config.toml
vocab_size = 4585
encoder_arch = "vit"
encoder_norm_position = "pre"
encoder_inner_norm = false
optimizer = "soap"
eps = 1e-08
max_precond_dim = 1024
grad_clip = 5.0
Rows from block 2 of the image encoder of a small image captioner, named by matrix and row number. Rows with one number belong to one neuron. Each number is 128 + 32 x the weight over its row's rms, rounded and kept within 0 to 255. All counts start at 0. Numbers have three digits each.
After each neuron's rows are labels from the 100 images, of 14976, where the neuron reaches its highest value: "colour at peak" is the nearest of a few named colours to the mean colour under the peak. Only what is clearly more common there than usual is listed. The data: photos with spoken descriptions (Open Images, Localized Narratives).
# fc1: MLP up (encoder.blocks.2.mlp.fc1.weight, 2304x384), inputs 0-191
# fc2: MLP down (encoder.blocks.2.mlp.fc2.weight, 384x2304, transposed), outputs 0-191

fc1.716:104117125085085177079128215112104113173117136196059129121116099089144119090169070174168117149189097134050089097100093075127119137107123097142132097132138143145096162147084130097121098186152077079096170110153171127161058154085126098122172101098124150087148079102162089169109161141140108140120123124103130117120136198127102086121133149198118137153134119152098100149097170122166192113063116116045151116124120123129086072185194116072139193113156080104134131164145154143174089141129148150058106146136150182054113149156142181123175105119165140139056119160130117091123095123163086134
fc2.716:133110143144129154161117136079141110166142117154106132137122183139157130128168115105127123147116157175137173107101130088092097111146175137144057154117150101137149110173118157137132152113117140111056132138108161069165112140104163101094192130137123125111114108188129130159082138126141145129074126255104111164113144128157084139175128155188137146100158160132126139086083120092100099046180192048097121103149154180125118135198153138089111159151152116138120053094128064160053115085107119190106134118149178120133127094084137137168140143104077106186093114123152066109179107142175101148
colour at peak: cyan

fc1.411:141139160118165181086121130128095138089080125111144111104092092163139142131131105086182093121106181122090090061118146127129173142152117111116105156161121093099142116138174085114147135150125159127113127130114103117079072157095161119104123187143176153122131090128111093159125132169121104146154077112148110051143153107133131094076167154092094173159105125137069121144163112173139131097098026111205128068112114173127140126111112152223147122116128144069138202145084097144079081157122133091139115139126127139156081058148180119151058124132108123097143062156160132156087226086089170131
fc2.411:127123116131110118094136144105151118126162129119066132168125157141087082121174162189092107129102117081122164140158148107131134117131106035144148131115132076122133099080110113109146106165138106142135149089143149131185138150142167134142206120139143133116140118084150152087126138120094127121153112000115170077094129056108133096147152194155189152161076105081082153145172140147097131139119134134101092133134122083132133097152131045121080091158156129147112102062150142137114175096119111160106128126080129128144105067095116138039188164073118128148170100142081141107131126161137151110
colour at peak: brown

fc1.621:119110147154134145107127107176110159153141138085148027153113118065135136093170087097100080211086112163110067106122097100081052154098096148170156096092139170149132108118088108062129109120102086125142051119187119085159187108118149111132150092108105149146173144089112149154113169146121191130126152117109130113181140186191144178144187070087154156135139146115127071079079111121182100087119177067104091171149135127121050146112152155124140162102174143072153104094084122149147124120167153117138142090061148124151115171131142137181143133118102058204103127103085114091158170122121128149
fc2.621:088165173102100094158158064105096179101102115141130104102138124145092125110148154102205138095159119143100110194092097188073178107101085160108111069119124179115118133115119121101077114117100100087086135153091157141123149157167167143096153088140130126161116136111134148081157086152095152090167117230125143149148082104132185084087145130135105111087150120099166144080149109179141171137165121108185152135160077168109130114113159144128050102162178123147110100120116172111140166137109147153144094135122165152117111187132171112172153109125103171127120136155100179154204176104104154159
colour at peak: brown

fc1.67:180046143170098152088149171154113221090164135082106173146075181144139128174131061181122081153177140104105132138137109152147076133073122141062155089114108158146149099162139148130104169093101150142148138165127108135129088124044092128124146163081101090152116103077093158097124117154125098133158117081129148108162124098102072176121104154113101148150131135101198161126110175065085175153106048119116161136114113135099161153091112111088145112084140199241147150188082188142155138104146169126156142164184152161125093122147071140083146123101140116140157147107123078114109097193126101131
fc2.67:159115125146124138113092089135149132107115139113152122166118144070133134116137175163140101124121121097155120127139131093090138142137128145129137129124159133138114155119084130102149055138135101168131132071123124140146152086159154136140153126114109146119114148046157117156142140158096148149172102000148141126115106109119135110145105169128130169114118105121142140164120142145134112146114108127144134102157137089142156087156096097132137103129148131121164102117116121138137155159124071118124113121146142129091154140123103114121135115098175120129119169134124139162116160107160157151
colour at peak: pink; white

fc1.234:098143175165059154118123031154188210112073158095101132096152156133145171076072079130141106110149171105128093082065156154152125142101110104127163119109149145138108115125079147133151078137104101092160078123083123084138078083088097194135149123130146151165110165102151133191117160162107142128170085091147155108096116148098145217175106129080100142082081073120169109122158092104165084157107109103194122103120123082100152116095136079195135145084181113212159107156110142168139168177151152090144097071116126101071111140113163126115208077136165154094110110118107149123108078122096116086
fc2.234:146119132122129134108105130129119124125128135089159117151162141118120131121131121183169089125097088121151147120144122128123116130128129152140134117099108129121104158149125110137130082152122140128122106098140118124122163103105133115117137098144135103144116137070156127136112099185108160114129149000117134144116125128157126169130119146116114132147148134158143134168120131063157156115120125136100131111161125107119141110137123091111151094132115107136152140128114148147157162174150137147117113124119138129106142140129141122116147101119168125138119144119088133152123128127178150114
colour at peak: pink

fc1.589:065083125180108116103173166137135109146141095091134077128173093179082145130156144136117144135040155129101147135192155143101158111174162123122135179114118133049093092119124113119147100097090201110124117079094129150112089158135121094102170153144100091116124084113152161168183155166133142114108139098111142111161070119084048098127100116069099126172142105105135119171119113111124115186100144140090143142119188109121139120117148124167144110107071150108134140100101142127126141178082110092185140194144186149174191073188146162095152138190120134107177121133133137074111200146085147188
fc2.589:118100122116107168172056127088153138130123122121128071136160192132115160149142141132118098131145148083153147106025114166137124158153099149099138113137162140139182104170079102123135118118179140135121127133153128107105152147190120171127143113111182133159123091128123119063095151116135125139149115000121120119101067109141188177142135164122133133074122151142134140145139152117096133115136144088095146110183146095115123121106077085133141053173230155165171084147082095105128090105139130158137093132114104150125127096092113106170167098143115149080107071156146145118146173125186161136
colour at peak: white; pink

fc1.140:117125128139091115100137096100152123138175203072135123132163116133163139128131178155115090143146096123098070120106070111136105156161110115106152145139158125157164108136151096115139148168088097125158095104124107160149129061129151183130166145111112061091090153130121155105181129148198117142194106030184174157112092129138106151165078109109120115123121136120108175157148138096092120109190091106160176077145145184106118112102078118105088104107110088125097084186100143147157171174103163075103106087115117160136113124135138178121171120153136083110145134099093097089115138075140121149
fc2.140:174122144129108112086134102102137135129138114107150100141139144106104119122139134157139079108095105098146121106148153123139123127135130118128151131137113145117122133123119113117161105133152105169146161092141142128130136081116157112119168132115128126110135128097162116127113113130113152143148128000108132110136125121138129155130128150128131150157143122123143136165176125085106129104115132152113130116162124085141151115126144095123150119130153154125141101134112134115160141146160123119137129138148141119104140126131135117114121115130159135125165156108107114148145121097168145147
colour at peak: pink

fc1.364:110113155153093116073122057150098130169141093153133106169120165113148077172146116126103154068094139128143100060111168159145095161116131150146109112131115162067170152142151103111113130165105125153163056050129112107189179109160130133127098098157176143139201124150116147119164085110160125165090094136120157147112151148155204141128102154124164127121074117068138059112160156163173091139084191147144116166128161078130117111132129081140166072113153077122112162083085097046128118112161187163090137158056146116112146135124129168122140176177116083146149157193041157118152142076144094134
fc2.364:115120132134074139166128105152108116096104114144066163101186114120145124071117184100110130079124143153147155175145135111138137085155110162095120126121143119142127086110106131124137085150118098100150202188137179145130174124104099118113168131068100168122091141093165094104131090183140164117142122229099087164129104100129088147101096120125113155100133152176149129086105096127108140230177067106138159059159143158097108126129132168077117163145165142162099079129158145136187169151068090128133140183196141174101099154110109100195126116125144150145146121069174191093114158170142105140
colour at peak: brown

fc1.697:139180125132149168122211075106118097147186106098154121136133182076053138157079107112140127122185122066154181064089107065140119135108152138150115160112155070095171131108134186151147130157135132141108135162136126081070089170127112102138140095158172155140195111067087139134112140045126120110186169118183127126121190102069134191139113124135131142154151126129167164202108147169133116079123131082163138062178115099145141109168114109182102108122112136148130130095066135174097196099116157091123088092120191082137081122138159198132147132161138130089158117147157140074196141093110128137
fc2.697:139136105096171147119084140053105191165124138167132137139123077122136109149163096140089167112132099105124114117094145088069133127127140145160191103106143157144065107105113108074114121141125114138175092138122159134125107139081126146177129159142155153145111240101124121110147095120054091121093136255078119134101120124072174093159161095090128153111129157134180173156208046133117195156154117152189131146095134091095107097137147122143148130135117164097122134095124131080088159116095070142113145096053059180172129184112174152161135145148126171129164164134172146140093153112090112173
colour at peak: grey

fc1.431:101133158152134110046172119113151191110149155127121118116153144127086114092209095167150073152117096153134103116108148075129121129134097110123145113085133171169100083117101153126152103150120052127107094099127142090103135084122128130124166132078126119111171121122091131143144101176142088158170121079136191089109098137189095146125103168079066173150188158177103172170165173063166094083176107147162099145125156076102080093136148102084075124081148121169109133090139108124128143135143118098116133066098110096160118145149117110124121090111125150184079160094060140134158116162103170130
fc2.431:122098120122092136097129142123139155160145099136125105145154121111105093133143160189135099138111107105119128121120130107130119146139129150133112144121142144135110168125143109107148089147147107127118123115147128126110132099132136105142133112148112120118154135088193107161095137155131129128146116000141143153126116112120112128120111181156127124152124117168129132146183147101114127098119134140116144121144120103118147108140153101113144094105167139135152097119135144150131153153166082133132118151144124126101129118137127128111104137111181133123129132130104136135125126151170146124
colour at peak: cyan

fc1.307:132124168121123067115170117095077146191142052193146092088126110107098170121148111176131199133091168108098161132143129185128150138130130101106168155095159145155128091164116070136109145146138061136154088149176131078155114151183111088133128143126112163130132110082165186147160145071134176174107170095147108201130121124102170174077188213139094160149140119084137119110134146134108153118158101082147085166153121107064138157160126125140193092058124133176143158144143134105198113099230146144167128081127080108140157080134146134144135136126141086123135137181111051166106128099077146118
fc2.307:149135106127155061070111082083146079094125209150146151105136178129108117155101173142127119121118137128147187121147133118137142071150053146101111113153129121141136115120039103133192104152162086116154149080112130147138143053090096116142115133088194155149092107138124104107157171136077166169199113000090137141110063146116147142140097102135185100167127148095149165136108104152127138143155085139194053113197116196096085101154105123133090108156117090133143097137100162141105142145110082082113128158110079141120143147108110046096122135146133117126091162116166175197149082137108120127
colour at peak: brown

fc1.83:120093149089129119106152075187112131122083102206147185090121100142121137126062099145139099118172102135091142122092118119130157118160062123100095128130168052127092142146123095150114114155130140165135103091138134129124070156177104126101084136111125123057164140076122181128125106110091178118202131107080063128140150186160111144107132114125193112126104129090134179144136144170150128144140142149150138086159138078147123144106167128141173162107121128109097081098079096131238129139119102161111177121107124069160122160140183148156114115191065105185077116159138177103165203097122152141
fc2.83:181170134097179082138099137163132132122150117097151114146180112083105088171113130117122096145088152163129145149127093112086159153134124114151146167112166146133149188155144043125133106146125136150169112132132122178126111103055120136172161128140143143133137164088186082114160148148159091079086179000077136163096081149144138110135117152108076155108131149098141142119131165133148084128130166131169101124105121092103131090131103127084147146156105124156176114069134167118127083155137176117084085173107162143104095135096094092113090084135169139095156124090162127142113121184170121125
colour at peak: brown

fc1.552:114136150154159101125126143092101165192141124158077177116134092172123121033157127106124058179149106134131181097150125115089120100141159081113085158133135147082171182093165111171133171144169127085127131137143123106176094167080169127172167098145109129118176173135168146104139084100117142145096164098113115139064088165130168125133155120231133131147148162164082110101121149140133128076131121132067119095083084072136071130158109109096105130097136132125134105168143113065137123100055115118108089187127141077152084150155110111026145112111175099190102140117086126120100094099135140124
fc2.552:173081148191106181155107167060144123153100146132164163106142143137100101176157097187090125110134129176101121102115119148158140130123070129145101213111074224140145157081123184161123119117137130100114108124096160080110106143122163130135137114096139171140083096154168091116112108131149111148155156091103168158129152191096149173193169194139084141112092126114130075128116117139084158129123121199108180111161169170130107121160130165101087124089147137124151132059133117155151017114094124124118072127134142080143145070159149124103136110072162148156095160159164127135119083110131092121
colour at peak: cyan

fc1.728:104130155117151149089083168114173171152121129121100098160115186121142160149134093164093050137188151060124138100124104093118114151107089137127139126108122087087158114157118101125174155112125122116091156110174133109107134155098125134128144107192144114106141130093150112163121114117101095137166133065140171109064192093108119140151121141114127169188088106117081136164077129146135068132099107105145187111153129046086140106120110091138094137137100132161096106089110122182077119185101139137199165032135187126117124134153118144112112090060159155124169078057093129081106098090095136151
fc2.728:160109133143141158145109116123130112140152141132131095143140151136141126135152143147142126113123123130132141157123132098132139112123126153115125102114140131127111115098106116137143110142125139184154106112115123124142130095153103138131151125131144106130130099084146131130130147132153144135111117000136117149132117100127125143133093154173137131126100180166107167149122152099116144155133128170103173139121148112141148105093122099116172073174192139139154128127128123144105107147140116130102082152153117129111131096139129112105125088131174135137128142099107141156106111138140156115
colour at peak: grey

fc1.57:180139099125149110156145108150190131117158130140105137126170115130149150118143158180135122108140093133136189176113154113050145153073158105110120133143117112162154118147126066153094108120104069102140134070142130121094134094124098121163167135103114096152102126112148130171105147173055115142146138118128058108103117097055063105047123141135164112112116117074161166175106104072122148133140068138132173087175147109138104080112096098167163095120130137139121050097127098149128121114164144124116149113134133046204126058127100151137154169093131129099146123139145157189074082144127138154
fc2.57:127141121093105111123135129170130147092141113115155094106113124124102115074112137150157090077124126130122095100107118141154141152135069125109142152125150147134122138170174109128145162127126158130124147094138130173135138106138127091130119136096197149136145095076191074125111061152143114090182109255151196134139100153130129121126100114098143128161133127099117112116127142113140140153081147150118127143077146127113126152112130091123155108107117141120141139138096140143123122174199132106142091144145079137142124148135143115051128103116187106117131150108127103115109120123126138108
colour at peak: white

fc1.458:128105093104089093137113121127107130114153185082072154126198067099168127185133195105131170103080093101120153145162119131142141096164117089129150097136096101119147123116135067133159107077198127124144167156140110196172142113087177153115106121128195127110133153139150118146123106140095101063147150047141096076093114104156119112131134056191086080149141117106160198137183153100166166097145125082180122142149054150152089175109127175166160190148211099116151188078128132146101138131183077060159138042125115118080130132115161134177106130131145161143073136104094144126157105142121142175
fc2.458:117125129110107102118142144074110125109177158170083146061141139140155130183179160084080146138164166121153080119127157101163178127145129073185116121149150076113130186149128137157104147131194150120125150159098071134131131143104112103028095116192144136132123182153144141078143057148174095147098158195137102123077084104159136141086118138122101166109126101134131199094134148143122126094223117105133125112135090164079081163130100161089150181135100087180158114105115148139082087095115103094125107096083169089126102152116134176236140123159099115108126110124131116124146106135199093156
colour at peak: grey

fc1.473:164100127101103099156103111123088119137123080181155139098133118133204116101151137088104127111112113138105141093053143164160149071146054137142131070095086144124094076185087201113074063162161096139093181159099213088124099071142159143142126095082134122090132162174120153145083166162088102129172111097106121112139124131154111141126180141143124134185122093112123184060165077116150162170127151125130157075200157180104114127121151125120121102179142079139168073156094173181123116183141107120145099119144095151134067117141142116064082177060137198127131159115158192135173161071091166091
fc2.473:132122112162116126077151135136116160116129139148171122203118161132141069153083129100154131127130123103155137119141143132112169133111146108150128116131154114130161142119090086137168150158092089112149138121125123123126130153108064085160181141137141159197127122130224097098193108128139121096067158000154168140090135074126150115177160178144083185153118155132128107160083093169143061114143145148117125085145150114141162137186131119141103167120083113100108129096128127143089149148130093128106164150162193137132114097104101144131115132128162059143148160096148109119121119115141053123
colour at peak: black

fc1.4:142140113190130161138118118110155126107148069158128118092134112117114116128142113087116110114129197143119122137168181048126097098067118061173135107104117104088173138062121104099173151095143083160168084166138134173068086164122101130084145176112143084100169108124162139139088143186126156126109124074085133110111122161086067116087113104135132120196102069093162113135109139088111097128149112138132138105197101096136171104122123132116174117137118121123059097176130138155150072148143121112136163090165112127131137117148162180108097163059148128174071123167152100139157080176071118153
fc2.4:073102097143105067146155106163055144152162151110146121164139125064193094159113151157098123150172116121197119171188096114080126166058091109108129082091078102067137096078118165163195075118080098077160127094118130151132102122139072165092154116116105121138138167164135092118141145120099128125123061000108105118140163176150083174108120184153104159131102113098137139141101069101096073113196140176128147106106136115103088167146090108140136168136108128107107153130106101124210089097160063163138187149132105135143102192090173177103110136123118104161096120148133181087141099118135129150
colour at peak: cyan

fc1.295:174166093104120166152140113146186077148130157079110155106118128150121106117164143168149158032126144150082126102151173131140105147129159145181124172164133116182146145122099135095096117108127060155113166115145064180176095118201135158149172123162111166113083083118107138154142113152167098169082151081116104102093065078104165094155172077084118091110136118175118155091057088124144166097095104121115172123107136126097135159148123101129154092112085102112162109133081159146128132160128153111104109141127177152120176179086115147110159151114137187119207140134067159138124116095169100110
fc2.295:174109102128084104127099144112111113101106125130142180128086119077146126167143131128103136158113165200103045162099112173154089160133083168109137116133115205142171166152107179070104095087140155117125131094125119074137097082149097142158138154114142202138142117117134116142110174152087131141163185000149135110191121127113130128161170114100146137141123164121102076060090127088149179066114079177147120156110174083137116091123124162151181123178109115159162116124113184227134143090138139142129090145147152130124160069068131086060163145091149125065125142207165112171115124129116094104
colour at peak: white; pink

fc1.372:120134131110138105117115136136140166133143160122133114215164121137096166129102147135160075137129100102154126194206153172104138093209082127096145110114060138163129139069177107159182148077049150128150124080110132203170117112136181124145163097142136091088165021131195116136118094152192165090128117125082115148135068088093188085099129112114116145126179101183096170159166138087098125141099107155099100135153117149065150161123133149140154125112124108076119178133149124118069065111124163135088167140142078145152117094140175128153117102137105158126115141129131133095094131116112093110
fc2.372:147151090116133163169163157109176180116175102092159182128145159121142146125120102135144056174095112096133075127087172075152211144105075115108168167118117152127172089155172178144135098126213110118085103110128131137145128127150130123097143144124097136161096149091159104155105134079081103139182079125124182131167105102114138113078148131109114123142176159108130116084143160141088154121152099107115195123118133165169074169116105119071147115137087124119071132106152136046145079105129124148176086104121078119101104106123132166107125148133057101159105090126057146152156132151161151157
colour at peak: grey

fc1.559:143127154104166116131153115119138135124162132158146137131212099121128108166162131172108082119136109140188167126105144128119145150101119095116082143115090106147175140198136067117091122132099125059133084093111149165066142090184105093169167145132145096117097180106093066140128103113061133128194134111127128169106164087122117158103157140121118105131128138086093174228107107115076122166116065166160140072165172184148175110122061067128174062091149115099145102132173159126102112112139112146136104157180128080174115124118128134123124120144136145111155091174165141099113088116137099103
fc2.559:168149124107103139143129139182127145080145130138136097116136137126134128100112138157123110123100174113112154106139144103125172144153115104135154135168148141137117128155136120149128156120111128102130120081129135164126127112128130111091128125107162158163154118094164082154132097164101107116163112255157155121146124131094147118108085079117112141176135132143164110130141153097117147145138127139114148148103143133132110145096128099103157097157118145125114111159116132112117092139157130102121114129116079140159128135167139102080141112124132136118105134107148123131133123108099166139
colour at peak: white

fc1.248:183140115193187180227138148128143158150113064124110119110136176131109181082139121106084141088100096139067081159085088077111077130139168167117075071139148172109035077082161155100141147150114155140096087136128156104189136165104161086119170095177104087109119125144097171142135113136081096139159144119183164136124126144086078142131132139094138062097125167121108134152096107131118159210150132059105117191090096124176115128125131121109123128155192154150114146127150125155125171090162087099122129130140102099123115141111157136136097098110109095210116058121109121166091192097092142126
fc2.248:083122113106072113097195098113126100110153119114134167176134108182143086141078121148136094172129156110134115085115138123147104119135157096119136119087163133142081148110109109189071100110103099143142062191166073172123124036158143152140099107069175092143188111125148155122145166087192222120167147000150116082119139140108132105133111108150116131135092115176104123121188129151160143073076126147170173120167162104104152125155088134202178132120105130154114174120089149131104139093106104070150144133112174110143124136165137133191187158089082146097135126091136134131122211153130145118
colour at peak: grey

fc1.170:096128127121125161122165120174126138113110145078133130116152119106126150140128149178202052148136104120117123137140104131147076138121089156128150104099142103151127132154155127116179138157103079115111086077129099141100151084167115124118146167107114045146102105115115114171150149146144095159146085040149115120080098100157160174155112183080112131157142109111106196157160120074102099191109086104174151090087128194141142114085128147150149134067160185140106131149121134118167141174173097094099184020092135133121131133093163143109140147122082087106071135133148116118157113108158138110
fc2.170:153129147135100115104122117128141119118156121124160108129149128114124127126133128176176096107114094095148118102139125136116119140130153128135144115132143139145111160119130122121137100160145111151131132112143124133125141085130116082143171109125128128115111123071162126149107149158114149125120149000138136127122113110123107165127106175137138120144127129133129135148147146096132116116108116159103142109132119084143150101154133078115143095094140156119117122130120138136148157153160111110135122126145141110124101124137121148099111145093179117120132164115083107127143136115157168134
colour at peak: white

fc1.202:143099185136114093126104114124096121148093156184180076163146097144209113155203054112161143175141138108141133134190099124147157092087074083183092175103111101121130125156102156074181133154151095143157178113086162078133118142138132175123098085159115134136088152109134094129115123166135096175126116106134150099159122100132124125182139097148119159114123085078146154136203112073156136120105174112132147118134118149180138116169165111080162106138055139097108145132079141092114087143178125149124129110140163126080106043156160127091142100068123136128132106142148116156141144109116081121
fc2.202:148105102179133135160105137104107135149164074158083136165123103140147156048144153059120121144084148128122116105097175068107177110154095159158096087115141119162133101193137116119102104179130106067135102113141177067128110162079159126134224160113117187136134135163142086136183103089099116161131108158170124153109134102154167051158130194109132188139162181133118163101139093153116081115140131114084094080127131138112116096128155076158125146115129148158141102197168107079126141209128095120115118104214085196147101058108118164150098099092149150143120186126100162101071111151148125056
colour at peak: black

fc1.622:106118093139123174179118159096046150162151147096103121127172084141208096120100127106116129091148105179088115168133166163093112131169095159121142084125122165158121128165123087120127095145139168148123125140117154079140148180130122122101147133160092029178194077146162126138136129100131163132077118080105059102107150119134136135167072113163149122126124101090143113109171141161097116137170106125132095147148155121182153183157155097094067102090119133086158154147121133118090169163140184114133132089166166170082114136073109085178166163115162135170118118098154120079128127145091164160
fc2.622:109190125133134120175109161053049157101178122139099084102136139140179113123147141121115143154154127211118146208132161129164181152147146146114127192130129160110049146157101096130026154166131119094158174077160106060073127160157126103107131079101108081112150163095114134142126147127143155137124129032128157132089123119116099105151129085160185150092101129107106091138120153183118140160133148139143121192139137119172118146113150131136141099154134084158077108151113189108096126108102186125107113224125152141096133136110102067092176110136091123120173099141071148114183158184151149093
colour at peak: brown

fc1.104:135109130145118225147183128173157065129098094103119157174110105143151171106126110104171153103110111118131167144160159101098149125182092152121190139074111054129161109103141146104142101097119158132091113137069172135061165128146152135103151130128164182133075075117113129124176180170131019104116113087084118079077156144113184085165100119175117115127157179124152170144109157150134111157104127183128111123116110113119124177092075096164140130083136147079069144110170111130155146180165191183108143170119151165156111105192179072192098124119143083145191053093169103140064147171091170179
fc2.104:150091126185176070138062152136156089162126088077146144237065155111121142152131091208103139121127151139153183146185074092138101162143079115081132089146091080143172155158105137099094122118101140180159121118157134158102208123163128125139140176113141113172115171132094206109133168152133133123146124000067124107103127111097123070131138159133179098131147100096137112128051164087167167164123147152154088123126103096125138120136125114121184161140148143105142154064104155129207142124154147106148160124139142148178143091133145101135163137157133152075126091127198186171125120137111158123
colour at peak: white; pink

fc1.713:114155051097155156103102102088184094089153166124094178130150097142122185094134068135166093175171097124089120065201146108109095098183152128110062102175118090154138120154061123107144122171122089063165092175143148108166142149156134118149102100133175159143103115129143136165154113180135134123176127063106103105138125161174163177143126134142067113196157138203093117048119139108120216117133137084129156167142124048132078148118126182084153063112170148178083090153150097106120122098147153109101115126110166084120154141119167221091102158147121147094109094145174151119165119167112073099
fc2.713:140124136107106176102128077111138155131145116122111171106147146093175149132121157151144087146133181132105171198114171083172162168144118098112128124162061220126134117146147104134139144139193108109104180126081096086152125114105204161131164123102161142156086142140205092113102116152138122141133140040125159122077140135111167149110126161167163081082102074198116081101110072102141145106122145083081142157139106126043103138094124107147150094101090050132175112181141105175106176112169143150094175156152142133053167113112102119108144122131188111143152086121148071100157167133147142087
colour at peak: pink; white

fc1.744:162143106141142163124110103179164076151086099073145162118137119176094161073159149128161105108152189151094146121201116128075108148173161110130115151114138107194132123104111132125081190111165096084111154175107121157104121147207146159129135095168166135155106071137153082124100116171135081138091180078130097121180093128094177114125191103129169060130096159174060167115074090114121139171106128138134185143082148132158116114161140126078140131111077121138124089150117109169171111100120162161069143120152145153119106161083157125067132189129145113048159108137111149183112085155117161134
fc2.744:194110164148118103125068154160105104147049089152196138118066130106153158143176115167086154151067193151120129139125100163163138138123102158095114120174122189139163157162158185109092167109190171131120060116138147061165109083142093092076116186127117135108138112107144091096129220110137156108178178000124080144192152115144151147156149144117123155142128118129149136112064175080158119095124102173178168139171133135106139122131114108167166143170136159117140129081108135170106115125139077162128109133174158099153189105104159112123112154121127105085155154145144139166122072164106076140
colour at peak: white

fc1.84:166118093139133160155092106133187122128110113115087181133106189104139122104065125076094160109100137156122119093141177146076059147144112123181115144165135159165146077143193183105051143097163089178090177134178118110101078122175168159117134080138111143188128142166084115134119084162141119140149138069104130150155109134101156127121135078080175127118169116193105153063115125142121153174065100152126126151152143151131124135109108114168118098099089116138117164130125067146127146065134160192127100113084180143101082114086143112145081193155105116140210120124097151145101108090166090135
fc2.84:147079116154102122102071120098130095124090101164123154080114163134137126170127123139163118194107194151134120135131101136150131150081091191108118143160074139103094119086115211128113141087105187124153121115102145109145068060095145147136151140123170178095145129088165116131115179129081148131198095000131117168184123113150128149143190129122142108134151151133145176099168127146142171093121109131101156180160156143106105083136141108188115141146106125207131124113122151186139083065115161099107094122154170135095120148090126049128201128101116122157136141200151062175036115140138152136
colour at peak: pink

fc1.115:175140108124130102118135115071169098084145074148116114172165128106116151084168154187087086130147102175137120168124178091132106164077144091101113108128134081142189088116097093101119078205129098111111124128145118170192151142175111082092184097127125117121102140071103098149133121172110141124156111128121162115050121065046136166060153124112213135145151111084065133129128092055169158139169107147138163133130167156123139090133097182132143086119138061101121130113149113177111141133108119095110148144135135088098112089140156169130107120108124117123163147139135153127145110127105118097
fc2.115:150137132113106106124133099155137127112107137156135094113142126140132115094107115100124066097137141126170100105138119137101167119138120149130128120121152135125073111135148122172136145132145131099141136111140130160134143095126132094116112171105133143119103110098168096122129109151106113155151110255154116131114101148138143097120110142088135112141127125122123155153115137151129129152136123143134130103148099117119127150147144107110128103111108130137129082142100100093135136158161116129139127098132088142133091134113124133100131107136153143125122144123154106136097101132112122147
colour at peak: black

fc1.674:094100130125097119080114172089142111144123112210113084147088120153152142113125110182179117153179070177034113106061079044082126094131160119148096091132112093094161217136137169155143138171140121109137150100200141115158128159102172066113120078080113142097162109067164086155134139157160126107135131124118126128144109208181137109176130119174147122143156103133117083165092138151173186104084102105074109053117126118130065098202140135093096155088146138141123148152134113140193101123078147116117088139157063155117165159181150155100143126132136125187042152104105160049115075132148136110
fc2.674:117165121095142160137132134066143109188100115119137123142105131118162133088194095125096085146140155182167163101104120068088076155178102108092096132117134115165176117145130170100108157077104105112074121151118151082134109140116197083096188125152165131111113152202147102163126156101155127117114102255059108143115144104137119119169159143160138126134125128142156108076100121069112136047128127102128166100133155178119130113185150158068132159133125098103147134082120113151095069113136126144110099175145181105152111096089103118159141110091113119174116111161137106135165114154158094170
colour at peak: cyan

fc1.670:082110142157148150203125170127109180161169112109083103091129182127150091139162106100160159181103161055190190130137118132060139166149138125093154120092114138133085167186131171129115101148114120099085084125140137083119107151121137144137188064120110136155169144075107139065154130111103112165122192120138096143145137152103100134198080099117104148102110121080110132113170141080095151085127134122124135109119103099072133141172071113093143102198182148082087155127134141080120133179102093126100120104138168134130106132182177147077114114119211183138104095125140124138153136088153129148
fc2.670:140139111145084124144086164124150110145140133152103059114122120136138152138156096165112163100136084178105094134126103104149125121088119146115130124072105132146077120111110126138188114137097067096113155152107131141073143133125115123094143139103113131103138103083166050158119180157112122191151108000167140118136156143117091091163153149128115139111172125128151142178194138115112130153110117152135163109129157160184148110129130072152193121088150127129128098163149159172158149116127111128159124067137120146187126145114128123163149137104119123118106211132073125119140104120114121053
colour at peak: pink